python train.py --train_examples=39062 --win_length=400 --targets=["instrument"] --num_classes=13 --depths=[5, 5, 5] --widths=[48, 96, 192] --mixing="cutmix" --label_smoothing=0.2 --lr_schedule="cosine" --final_lr_fraction=0
Rows from block 5 of a small sound classifier, named by matrix and row number. Rows with one number belong to one channel. Each number is 500 + 40 x the weight over its row's rms, rounded and kept within 0 to 999. All counts start at 0. Numbers have three digits each.
Before each channel's rows are labels from the 100 clips, of 14848, where the channel reaches its highest value: "responds to" is what is common among them. Only what is clearly more common there than usual is listed. The data: synthesized solo parts of chorales (CocoChorales).
# convs0: expand pointwise conv (model.blocks.5.convs.0.weight, 384x96x1x1), inputs 0-95
# convs1: depthwise 3x3 conv (model.blocks.5.convs.1.weight, 384x1x3x3), a 3x3 kernel
# convs2: project pointwise conv (model.blocks.5.convs.2.weight, 96x384x1x1, transposed), outputs 0-95

responds to: viola; note D#4; note D5; note F5
convs0.298:557491434501580427526458519476519439500467526487523517480430437475561500505477489437499485489403558461464507496544453501442482532552529454546489520528487498477497451489519523453534408519447547575464512531444513533430492500497595583449474542488461548522501504479471464458520472519475463498
convs1.298:442496515450448483540473554
convs2.298:501552430549498490456532542454453468549502501509460509581484418543514566508541498576455533445556503519427579511485465502500528446544469496541491512505462485505582494513484495487479477453462536550577477502511462504444579490450464579546573533523458485525488480477515402487475460493502500518

responds to: bassoon; note D3; note A3; note G3
convs0.341:618508547508495541447591497512549523426481580471546532484474494447485517500485517525525551445479476496512466456435471493532549531577471516463472519585503475480495484467500523466500426409477446416536484406465525516519487463545469487514504529547502554492552540475455472514488489541485519471
convs1.341:453464502519532519506594485
convs2.341:504464464512559503551509456512538470459482450473497504444554484496517489545424459555462577417473478552514503524503503513499503485460493514487438462540434555547510522584534496465521596501414557543464467562481516520542505513468453512450539500486556509467541446507467467491459411484550427506

responds to: viola; note F4; note D#4; note E4
convs0.3:505548594544494496522492534524525509496490495524470467419501529500563512448502480485517557494536521467537437452467489475503528527534530495503520490519578516572527519494528531495431476544527456403494450487465557561531520493646432496539481423453508563525472501459535477560496538525447489489
convs1.3:550576497431516499493531492
convs2.3:515463503513490509461487468512496521474499470478585541469565514498575565525533443490536486437500444502461434432471532498456462482478474525382499543515531482551494547497514473580544502517470464465521492575451484457505474504467460489507468412497494426571471549471500495434547568566459516514

responds to: trombone; note C#5; trumpet; note B4
convs0.371:478471545473483512525553515471409531429491444510550460542523480535455426538511480469497503529618521429525473535574532443469525558521502524471580449526480498497568459535515460604471460450489422454462542479511490506556504520477495506505525488479507562505480544503484454481505489522454557462
convs1.371:453525532560452456530459500
convs2.371:438521474492408514489493515537459433502507571535540502540467479549476481451580470493504499582478437489503574466486519456531487472404466540427449484437489461532444570541532471565482514519500525470440557552496462480542449553466479489553468460506504488517419462526549454510510512480491488499

responds to: bassoon; note G#3; note F#3; instrument: viola
convs0.204:543510581483563461535507523536538502466516544429480540450522496564473556442476488445496633468499496477466415500469467574541486494543474453496507526506473523484512466492518500514535464470505429530544499510477506579491512557511539538523547555533485534484451503473467439534472494525623464503
convs1.204:460477502560527557538544535
convs2.204:550425510489512451480378448500573468529527473526458515466572496489513486477465497480448502510554531515522554494493553496562528536544482590512476504524503515521565494558535494490447534489427456439468520504547543487473588479523538502378524492457530493444473529553510498471500468449506535526

responds to: trumpet; note G5; note F#5; note F5
convs0.210:478543532449475453514497561505474516504509455515505465484515506537520470464450497513482473505568455513529529519502593490573531522500553540478526460591570528550544404503492504498471498569541517503465477555491492487598508507509457428570408417455499532467424470476495430492474513499494540515
convs1.210:513533505584536561486486474
convs2.210:536482559487463446512476472468516469442465387488520517521534483491634465508505519387454523467461465472493517429473536546553496528528472495542543502454497520476540511488460467495499491539441495514484509504477428441544530507452454502501456494520469490474536440466500557480601491522543490424

responds to: oboe; note A#4; note A4
convs0.1:554496510505536578558566518377457550492465517546512565478476488521498462528490520527501591469500531486376515459477478532498506500489487495572546506458478535511485497501486477502488554491486464547510497452482546503485551487517475529505523565579480591420473453486491487566549479544495491428
convs1.1:413538547518481516462527488
convs2.1:444404496426498458502462490454527486564511514482546459480542555531510476495481550434434483546476596530466522501520539502445495514443460457570477511441462495490507499540524480512447519454504556489489520446497516481485435481401601481484467465445506551500547480557567502478537474533473517536

responds to: trumpet; flute; note A5
convs0.100:503575519507482578488463508529453459542485456520501481447495492482565492485540547540536526536492477556465531480541646458556493487524445511492470456486451487466569450478503479508501506577573455510465450505525549532561597534550484467523482494527545484537462491543456474507424482453480479529
convs1.100:468448442556542537505521525
convs2.100:550453476515463488443558436505566520506522481547461494568451524480543464480496474548548545566479567445511498493457494541506505534470491496534510531493493489569560479507545409493442579510512477500505434451518426470542537483479474589471566495544522524454461505441550487465553527537497553436

responds to: cello; double bass
convs0.152:514431517443555453468475483542521478485491530523459588504518499493537510461520517521457486444467453528488478474455551531482472481483537476495534520526490461460436559527520516493553491478453557497577534420488452489469404499502442548443527548528474494501543502507520471516557464507640430435
convs1.152:529494476566469439544476464
convs2.152:502516507429560489481550526548512536485512554468569553435493522457468578454482523408518519498483517488490467477534493488475459539454446533448533460549512531525554516535520495478535480477480534490548559460483431435538412524466456466503560459529416440527557490553543461555502461490441509465

responds to: viola; note D#4
convs0.226:569491467487379555525488512511528496408434459541516469513439494416481540432502531508526435487448476484504501477511523449507479466558504542510522566525497518466515530499483540493511550529438516519522515457422548490512502417500500489560532444446546452474526513466579448503540576469503516461
convs1.226:474470430449541533484523457
convs2.226:515462525427417537537476471561521483446489494533480558547530516511469516469498611487449475498526507540569478474560438494427473536522518527544507486569503451481442502480488574500408448567508570507488503435507552468506545489521454467524498483488496528519572531461490462573543485491532520451

responds to: oboe; note F#5; note C#5; note E5
convs0.349:513547508489457550451506472546501474498528475477518561496508450486520507474508532564551507532440494542545552595542528480529506552520526478442468477517481486518521461469512469496522455469549504540485466520571510494518482559473567462360476512525506483577487594548469464483417449486441466564
convs1.349:510496459546577555480479473
convs2.349:509461482513496574489525556475513532431550495531497477520473425537512488549524496490529542488498573451454514519433457498532502552511438442462454553458460519503538516452498439538526534446559484452488461484523505461502563524529473549484593419532543464532514477466405423563531526485453542494

responds to: bassoon; note E3; note F#3; note B3
convs0.198:518460470483558494554518322515518518486539533569559504524539541517482551490518527471528471533461447476533460467447467530467494520424575548498466487486537541514505514549564523475526484473432469428518565457484476492516495462486535521544487536500586498531517471483492549530546535437503501489
convs1.198:539524518552549563458524525
convs2.198:484479541488452531497509569508470462543507402561514410442517503533499434480471479551469515480516458496525547521456475506528417500514491514496522501520522534553470497509472476434455477543504526492566482560506503488453533507521463400450491502406480433427475528458502472569439457486425486556

responds to: note A#5; violin; note G#5; note G5
convs0.218:455443434477502487485395524408498506515432428584415456497439547506504503437518513528454476475549492503482538504519534498498470480409453442500528482509487488482458463530492478455493516566490594487523436526508519498457482436502484424547505486466440487440485456498509570506495507510527537511
convs1.218:504579502490555510523559530
convs2.218:494510450498446423503481562528539498544568503544480416503459504470432515558475480484396487495496486486497475450433537529499531539537399461515471498519576504540569506516457524478479491540583476477499467489510510521460518517512497599565572462493506467480505462600467547514477493499485487540

responds to: note G#3; note F4
convs0.362:473528483504543456519445554503490464471531454460483491489463503471423456434493402463503524469541521478511533510527470499440484547473532454465506469567500507479479464463542506518567382490444459523515485556485558513457456477506567509494527536416502455477472448461527508464428519434549546577
convs1.362:468507488447490473424560489
convs2.362:502477545505596495485482476533492458525451511452515491456519394477516593489480519528501578571510555560493515487534544481462435534504541520534467546571518474525495461476439563480528515485532413569550460532484555516517521516516612496537509507511582532480537471472541503475488504486444503497

responds to: note C5; oboe
convs0.225:535537500468590414541476513529481439452500487478499475505507464542516504420479527436557475434487512501525443529529471522453525500526582476504470489571530455498517507536516567487557357514492532430536472475518504596498518516502556530541491505450479558492499526486488535485499531496496437437
convs1.225:488471462546508482427437485
convs2.225:509516575523470516505480507524506489449577472462520556439512520452492465525523485435514469450495527476489489530564467450458564561501527503488480546491466469531452532523478564578489475486482544424467442444426456491524448470522528422488485470455524576515604504554552488502565497490489424516

responds to: viola; note G#4; violin
convs0.121:520516481416486524525511539495501477461490457487555453384457495512487495472416501472540516480514485595505534513424478506563462555494499532441517465581519534465507464485531547428452493501477505461525487520455537502533455459576533451501475471482546511508482501487416421456464576491484498570
convs1.121:525558534505554491558554498
convs2.121:539456476419472490489507542496489545551550502539422463482460461514508485545418494566550426489483488457437455531516531550554510478519495535524500456474493514533511482515501432538546496499445525555594486511587503526498514508486400544509473461472545535554440515494526460468530536511406486444

responds to: trumpet; note G#5; note G5; note F#5
convs0.5:448549554514476531505507517486434500493492477538522512440522504479574447438503549514484538525577496529418561503476570542527498510461502515541444459518535528554545466493499407490442516553551497519465458515530497549542537536514512397499431419502471512453486442501463411546494515460495532526
convs1.5:488508466531535537537573552
convs2.5:545503530487508506473497480517475498470555453542513545470522567496550409524543406509499598401475464487493534525543465555465533482452460465478507541435515534483541519496534447464418482510483524559504429476442457546526520530540487531504527511543510529550491465379528473480513488501559482482

responds to: trombone; note F4; note C4
convs0.357:545503459489520509477516412521504448565499465507533488500489467422527470487539556519535469501434496559558577517501548445551490492464584511508555501537534484454512493504462486497544492426529549490532474442515453521528503503416487420497456515539596491491575549502504492472537494417421527511
convs1.357:497480477516610489518486521
convs2.357:537461411516523552487519514511466506520478592515604450526572482493534502546548466491547453508529547466529537491499484476512500437404543530453452505495495502472566519529496519494482518480421522508415523467465547495422521511551502500400516535527519473475502544562459434518450472449485505478

responds to: trumpet
convs0.115:440571562539544540532478482516496497584477500554477532475448519470594495472471469532440515513454526486501512511547478485464502518467508489512498485466504576549537526503524476470449436477578520566509339502517552515458537501495537488419532501499477490525492513474503532536453454519467544579
convs1.115:582544541542506509482460512
convs2.115:518515512509534485596449521453455508517479471493425472472427483574542439488436554549512516476509516470552579517526521499513497504408615460512444491551484501447492528464497453513503405517477535443519533458522497449478574515523461479498546511476485494566468571507482472496540470556494490475

responds to: note C5; note B4; violin; oboe
convs0.344:531486503512477527555514537468554602477501523478497512406486598488474509485459467500465549467532527517534403479418463534555490435510440578529478517484488550480500547560512507510440597514477440472551505453487519495492563482567512480511533505466496519470485516538469539532532582557515505505
convs1.344:467459458446427475479524505
convs2.344:540514527596410474519527505513547443470401453472498471512487503493461479448509548528519471479531442513528529497497518538479439483511464560501461498477523507522561541558554564478521491505452431440467496415463491509544533436542484438560496551521560438502514475453528549500463577443490493515

responds to: trumpet; note F5
convs0.179:555460520569461537522540537461487576485432544558490513507476473463529522538462500540433532536479538464478494400536491435469551489448478501544516517466431527496515574550470449509506531476489469501494483447503494432491538483509506448456535503521504495477573523505544480514594515606454570454
convs1.179:489545505486538491500409453
convs2.179:535567438511532498492457509542498554526440536527522456460442450457532502455545536526469529538448481478569514469443535523504512530485581517527524482554443458527494579480529391560544488499517487555543521544517526589503458476468466466519478529557531453532505524482537455452550520481462467421

responds to: viola; note G#4; note A#4; note E4
convs0.290:506514466438381524498555477498461479462498479481474525461505516497451466487451548567457443443501447514508565534495476545516500461483482483440477476539504449540528584406502507455503554519546555511591508478509486527516458390519474441495502470449493415441512508469495457510508541468510468511
convs1.290:499536472523586509465472451
convs2.290:505483485538432547540495546474426531446473499479529463424486460479418489432485559495504514487613480493482567482498501541473458468505515529438464512541547459508526520478456490417548483506473542546577510476516450505528515469458534399487517490533469495483555571492491509492456548425488438462

responds to: trombone; note D#4; note F4; note C4
convs0.76:508557497420531571487540511502551489386529518441476521491467513537461447479529473402483529484469522490518521523423433493559480513547532589545495515493532525546471466490499472589453426458416503473517554484452483512506486510456515538406462525495466501520524535522512431526521492484519504503
convs1.76:475580504573510459502485497
convs2.76:566468542551557543459499515464466550516588469497605532517477508498518487512492441514483502485490552521421488519568531492494488527518495525430506444468463461522609504536450486475546536421505472486476452516449484460452463460520488539544520433499502509494492452456564503490535436489394528495

responds to: cello; note A#5; trumpet
convs0.275:553596486489486522541521482591576424484534550443442473442521481551519494476546546497530553511426496549518439508525513489532470493498526552506473479523505453504443526498580525495535455499524447455503482449520487543550500516555498501479428553464525470540527551564483461517484548463495401545
convs1.275:472471462527541569458453508
convs2.275:528541488481498504462492512475451510502508588524496474427521456519528465486521510539515568544545534598460579462476455458492536547431480531476426526544396559537526443446477484476514535518507515444487530444522477453582457526488534495511534514426455506515586434509505467455498485503526492517

responds to: viola; note G4; note F4; note E4
convs0.54:479532536494525473506489610567545463515502487453416512417457470504531498472500464496416486490482506565510479482513407496500448456545448509526519543509499480584465552489459595488553512561510545524531447527468463491493435451507479458502507526455443465532494448481571462515473521513537494567
convs1.54:542479534457465445530564498
convs2.54:474558489502557527538570501464476444549520481490543478476454469545462500464522459506425469502485444490532509612445527515523527523474528438473498518468477410530408459480527441506497490506436474504517440553512526511562533551514484490423549510573491456520463449571550521544526480544532506456