Rows from block 5 of a small sound classifier, named by matrix and row number. Rows with one number belong to one channel. Each number is 128 + 24 x the weight over its row's rms, rounded and kept within 0 to 255. All counts start at 0. Numbers have three digits each. After the name is the row's rms in percent of the matrix's.
After each channel's rows are labels from the 100 clips, of 14848, where the channel reaches its highest value: "peak on" is the class under the peak. Only what is clearly more common there than usual is listed. The data: synthesized solo parts of chorales (CocoChorales).
# convs0: expand pointwise conv (model.blocks.5.convs.0.weight, 384x96x1x1), inputs 0-95
# convs1: depthwise 3x3 conv (model.blocks.5.convs.1.weight, 384x1x3x3), a 3x3 kernel
# convs2: project pointwise conv (model.blocks.5.convs.2.weight, 96x384x1x1, transposed), outputs 0-95

convs0.323 099:151132122135095145131168121124160123098097148119181160125095186124136151134131120133084129115106115105139147122085115145158138068167097118117078165133137181178139147113109143160127161116091111111139131127094125134151174114140129145156135108143128093128161144126148141139129125153140135101
convs1.323 097:114099143150176122137160128
convs2.323 097:135106102130113150148120110160140142129149146153146115123210160105126108126158095118122132123169131110131147133140081130144120102133161156102138126090162134184138093160110154130119120160091165110103142143123166108128124159121132107070109106115137143098177154128111125139116152111152090134
peak on: B4

convs0.0 100:102120168103148076136134141127111128118148116091148130122112122132128135107105147129162142118132151114135134203151130183125123159169141137134130102119131121155152113119143128132095104110172165145113115151168141164095105129129131128124134103045097164142109171137080137133134130158108128122
convs1.0 089:147181145104109128142149136
convs2.0 100:163103162123110113103128103103113087151125070141109136131145115133083112168097133134146139094101144131133146084139136115111075123119113123126129135160145095089139194097130128156123112125142120137156152136111163130120193155152081146079143121131112093133118140125128103160138131119115151143
peak on: F#4

convs0.277 101:153125155161164121122132162139152155092144146150132129119157111115141151123066128139158135122133109151106103087091089119154128125139118129098143118147147156148133144114115167131149138150140100137144118132140180104121125124201106123180115136111132164124085122067142100175149146140139117110
convs1.277 097:144157133152146141093101097
convs2.277 088:107099106116176172065123105124162110152125114095148094104160115146135145124127112109099149129105114181109094180139122124119109155128134114106184148095109144174082136149116122132122154135123131157126117189138136146110104117091141125104150116115124102132126111149134100161117138131088122137
peak on: B3; A#3

convs0.315 097:131141146106124156159176159147094144128101137143100130087120074092100092153120140140135132099131127140113117154174130158120078163124118150146138164126084082124135144131128144107133128107130114151154139105104120137138083102154122116124141146145123165080110103110100068131108153097125111159
convs1.315 090:163136142092115111091109113
convs2.315 106:169145097108166077127123092118140106105147150124139150146134091152134156111135132122091081116140151091133134097153113123125140089144117086142115157126123135115100093152119144106178145149134146083131161135163128125127142165154184130118114107126086076118094095148097145126115144110123102130
peak on: E5

convs0.38 097:109127128149146123125128129131108120157081116160115107096086142107151103114146124143105113091152123143136096100138153144153112098119093108131100151138098124110123119110123150092110151184133128140181102108107126147162155088152111141169198151146130150086095088099108152140125124150137100117
convs1.38 085:111109108173131162108113111
convs2.38 104:153146096122121160101121173119139131133152152146116131096125156163091113110132119145101096126157146132146129142069125094175102143097177092131136118131125150090163099148130147104149139143105144105143133100167103106148121184134125108114157138133115129163117131134134055119111135083142148127
peak on: C5

convs0.111 104:110130117120154109093135123137152128100111095101104124148131088112094144138166101089145090083108140114150128162139073118100109138175141128137144177132139086140111126110106145132146078118109153145130139130104147167102081123125136160113108157116077149140124157097140121067122115135119120131
convs1.111 130:092114093098111093132131132
convs2.111 117:150117126088118157115116147135121120148081159147142102133112166131129123106132185132092134154139083136125130116147130122100158140117126152172156114181110116121146133123175110118078140153122128173110114143082102125123156125090090160128125143133165141128142102133102090086146084138159102134
peak on: E5

convs0.63 098:111116158144125132106141129152104106165132130150095136131154151116124162116130132108155092135161087141109091141119111118120119130098176125102118131133142116090105170097119112104158162120148121121139103119113135149149125117155112106131120108153228127159114129079126151171134152102182127108
convs1.63 108:173148168114112120134117107
convs2.63 109:139122119148081183141119123151140116112131151104144157158161131114153085111137109152152159147129169133090154161126096124119125137087126157092076162111143102088131152124137144099081105156101127160091123130113158075100132123109130126129135130126129149107140153164173106143122124125109141168
peak on: A#4; B4

convs0.137 100:116090137120139104107118127133145096140158135064124136136139137098092137124139164100164106107142138127119131211096131169108098136129144149138115112112137104091147117109137100112108144092114162139106161121127109170098083148095158139128136130129155111124149138134111173111134100085164100141
convs1.137 093:093096093132134117150157113
convs2.137 093:182096112121144132130117134166104120146108176081166117138155125141142130090153108134124143136120140110134142130142078158133132115153156150089137106134121116133125162137142117158171121081107108088129139175128151158130116154104135121161111117134170076134131121139124070104101161095155130101
peak on: silence

convs0.92 103:159132141143154150168151151103117121137123138100131143101110161113149105150093161140142155108079139114080153123127099136125172147148131108134115120124133143126126126114165146109126097128122125132079126138096192113121139120200112163164124135130131151102129138110103133180124159122111061113
convs1.92 093:089182114131149120125129132
convs2.92 090:102107125148124123069131106128126099132126119117137120167112112160132150118136118128100126094107126151120092166127159138067131131079128139125157150130143109114096140100179109143115141087134093143144121165137114121140150124085166164085080104111113089131155157147152111125134129171103168118
peak on: B3; A#3

convs0.286 099:099126178137161136173129109144101132143169141092116175131144156177145087117114122106132131147142143127136103131137105171120134141202149133147129116074157122138114150114135132143109146126187121149134105138121124159092141159104146166108141142135092142166107158115147156143157131130125097133
convs1.286 108:132146096153096098110156143
convs2.286 099:123128163191124115126142108092090126168118119145139114129129102153128138095124162133111114114118156138145152146132137162132135116154157114181100107163129089119205145124115086139133143123142136088136135141132143148100123139155126155185110137139115154128085129145142132157145098154092157084
peak on: B4

convs0.203 097:125153138087099127140128132161135113122105099144148107121159095131124150122160099110168101149135095133174122131109154103156102107189130151124161160138179139167169112129089137134129173159133122120128134139087140150169136140146109134135093086101159150137080133151151097131101141125111126112
convs1.203 108:113100104146130140091159101
convs2.203 095:130126131133117150126139135196128106107094130109122125155119093117131133110140158128120102154113097157184105173144128117092153100134126113096160145179139165144166086085093132144128121176149139141111080166116138164129177134137115125116155122154094124145127133132137143141098090152118133121
peak on: F#4

convs0.383 098:100181143130087144111120136166131104116142112099127159134150130122111137099148099139115115139130097191117166110134118102119121152125133122096109105133161094163105156110106128158145114144174129083118099156118154136155110132129116098116069119138118081179121135103170129138089132096147130147
convs1.383 115:128150124122107115088079123
convs2.383 108:121141147090143106140106151122109156124156128113155128118159142107115154108150110082171147106140159159092123091150147115109130158135138134144111131131135158129143107113106161074097122148139108113150144106060133087151157081124154169124147086119130135069130152108146144102110157120109134152
peak on: silence

convs0.247 099:124112128169141104084057154115157122150161146113103123107136119125149126138125128162132163115087132105101141115110129101123174141115147060122137102125149127117099112098162126102139087138125155138067126144135170081089104164150117159134115110099121130122134136136155109131128098124124109153
convs1.247 108:158096102096143154106136141
convs2.247 106:133135143146095126112131140120142126116156129163114120148133093125132172123179074120115138084148152141151120146120144135146094136135137113112149134053153101140101143158120118177102113128127144105108133131124132131117114158208087135103096140112125169142105174128141095150108141152125149160
peak on: E5; C5

convs0.155 098:122170100157148106085134128125114092102139135122084076118128115117132083112142155107126131097135141153115112156119139129172131125103146171149097110145137112129103107107151095143158091163138121125100138121139126161215141139138146123147087156150137162119113106104110113118142134116147091089
convs1.155 091:129089089132122117142170132
convs2.155 085:116095112148129183093088158119146127108161136145129102147141149148126095136184106146143151152140112136113136128108114165094100065125114145112112151124189106165141124097129131158106163133141088127147113137137128108105120117106117122144161154119107078117116150141155117129134122185130135169
peak on: A#4

convs0.314 101:141167141116111116136120153128147113108113118108078129046103127121126122089123123145115145109110149156150153124113121143167113115140089166137096139181108101132104126110134136121154109150156163107177103111094137129104132089157111100144148115129122128081106092145124143183113160114151125142
convs1.314 124:144126134137167181142110130
convs2.314 094:174109109134139172101098141084149142139117128129148127059139162144113134140116111110153118108172135149142132112129144078103094158118117140108077137102134129087153093156072125111112114156084130115126148128131138086129123146127118109149126132081113127147130077145107139118131107133165162147
peak on: B4

convs0.122 103:126172094152110124166126107164132099108147136089124122138142094167135106107097099143111131150073140143186148130138131130123144135148179129115110112151166140178103106140136144148148089162152149158114102139120131128143164143093164105116080142121117104133103099142159142104119118107088141140
convs1.122 097:116136108134151138085090102
convs2.122 091:120136150151150159165128159162098160070139148107141143139160137123135101157158146103117123110118143115164148133165125089130184171128085117135118132078126144111103151119108136151126115163126102143105169140115086107145119136124121098167118160098093120097111133177113142171121122131105117131
peak on: B3

convs0.64 099:129118160122140103100075123144128110101172102087112127103156082129140123145134134154173148138121126128153154138090128106163118151116174150129112095143130111126138110071139114112130074147184146132124130124160129139090103139110137120117099126114115155142109138169114134097134065102098121152
convs1.64 081:167147148146167155129125111
convs2.64 100:150118106070073111138137129107148130109164117132117137148144099150136116142148138121108143124135155062136127117136087121183094120136109103154116118119103099131110104132103139098157105136157152140143121088165138084144162096117137134160161149132155125104102113150102129146150072117137087103
peak on: C5; C#4

convs0.11 101:159124152148169116147126138075117174121124134148127123125144087146109155110114109145132160134128141113120107101125114122121136128148127103126154134177135150139142097114106108110196111130116091109148128125144163128103173130126130125152143141120140201085088108120131117172153114175118153074
convs1.11 103:149118128109147127108186118
convs2.11 096:075133098133133107109111129158147114084140119131112098142150119123146114152085110133152138155138157137091139089132122156135108168103127109123113072077161103117134086142131137101125102121113146163135110112093135110145119127170201155118116160122132172090117117135145095138132122158107128157
peak on: A#4

convs0.190 098:121159123130104117109119132124152153116142111124117060134166106160098129147124090124187134141154148131123103122140104064121136142118123157090122123143157140136154115130106139132158103140132100071138120125121154148123128141167090145164095126071129161146094129115147172108093122142090143112
convs1.190 142:140121196139134125129126116
convs2.190 095:151129116097146145138158135102129110154145091077180132109138130120111140160129127087120133088094127128088118145112130181118100130171111119095155124125101101129092181139139116111180098112124100110109106115131150100124072105123128113109102130159139121144162110145121159164131122087149150115
peak on: B3

convs0.211 098:109129124143149165160126138123119120216111148183117151115124161131200150113138121173103112150113122155118128107148158168104124119111105101126119146107122119131146142173117149095128141113140140152138067143157124141079142131120111101145143150150096112119136120125122141129114149163119159154
convs1.211 092:122143153152170152104101117
convs2.211 099:164134153148148167144143143098118160147118121130110128110091136154136110150083170152113167116153134159153170188154088097135130127136139106142167099155121132170158123158118127118143143102093140105143085109165115137092140117145144124133184147123149140149133153114128133101104093153153107110
peak on: C5

convs0.6 100:121119142123106128163148143098161144138099139111140152110054161112118118105146142122088152095140139056118103141132136152119138120147108156199149146095134137124132131155146114105071167108107135150124155124126084131127127121133151131139158118105106136107163159124149114116163170140113113135
convs1.6 088:096105125147150142159168121
convs2.6 103:123170131120108158130138106161099098153142172112123130149153098168099089146151094136123113133128173085099167152138133121133133068128181129120104161166120092141139133120111145163153181134164128126145150129125141136170147118112103127127169104130112138120110169133154101131120128104121099149
peak on: A#4

convs0.228 096:155163145134146146158140125116153175118090138149129119112131151119142136117159098102105158130134130131139147100101097093130096110145111163161133148150139145158144110154105114126129133132112102073130127118097162138118200122164141130148110132154119166069102082135155128183129140139126169111
convs1.228 105:138145141139127125177173133
convs2.228 087:096110117126098092076114133129110173124166123122082122108166128105146145112059092121126100124136127156098125095130109118129094112143125152087060159131151102107107117111119127143146107097163129119124132140105135145109134127143160117141087098145112191124131130113171108135106145123141113135
peak on: C5; A4

convs0.69 098:097137090125156131109087113155172102159102137128127128129098099118152161094151108129120121110105123144167126161129144134128102108147135073123132179115104115137108117110115167107166132130132162154132111166162150166122150141124178119105133156148121117168134161102152119084088107159128109159
convs1.69 081:156156129172131152129160137
convs2.69 086:124181127142136123162161133118120090151121119144123086148107137153145111119126139099127130094099109081136120125090119140120133115121121105083122142120107167127111157112152087150098133143124165071103159143118123094165139142153120158117142109144129107141141132166110131166174144178191158118
peak on: A#4

convs0.68 105:113119119104133109129129137108110154112092096149135127121109148107129129096131154098147068061168125102143111125129140151123093122158145117134121171121122097131124142128101145091099134145110142142184163093099124153101135041144149123145157127115117135090121099095130151094131132131148121108
convs1.68 092:122103125161096086119107119
convs2.68 098:187117115117111133109137140100149148154098133084128141154129173094117123117143156111168112147164128146142112103114104167145138146163170152143154095103151106130111103180114139104109147118127125154159111075117091126138115120121128139113101176177161164111154107130130110135138145151137099098
peak on: silence

convs0.240 103:138115131137131137116126105117152178110125146120189176144129164135136144092099104147117122118128110131163136070060137128138169145153146141096114126126178150125122118130128123115095120112116131130146106149102132106088193146108139133134133124166104109117104133112128171141150116160104180102
convs1.240 092:140111118117156138141073105
convs2.240 103:112082118138127105137142197156102118138136103115115168177140118072125174117103123107154087147152084112132111142140159138162183108166125119108118141137129107135144134100162167137093129117162123127129135114136134149075125162111142126164145131115096122135126163168141141123146125154122154121
peak on: F#4; D4

convs0.157 100:088128124089122121123123134106139125083180080136132149143149146138123127112105126119137101131143095141114146159131159158148117178114165151114142102111113124159114082116136112153087105153155169145122119168176114120119080132117113122106090122088071104145126144115106130083137117158132154142
convs1.157 099:121102116112119106163148172
convs2.157 104:155081139125164147119102121140118134130120102105107117118139129115128077156117115131091170101154168114128128101150080131131125105147099119141098113097154131115156137172104151135114137105124133121121096131110194145097155173152125144126163093129148128110121106136159122172119138107175065125
peak on: B4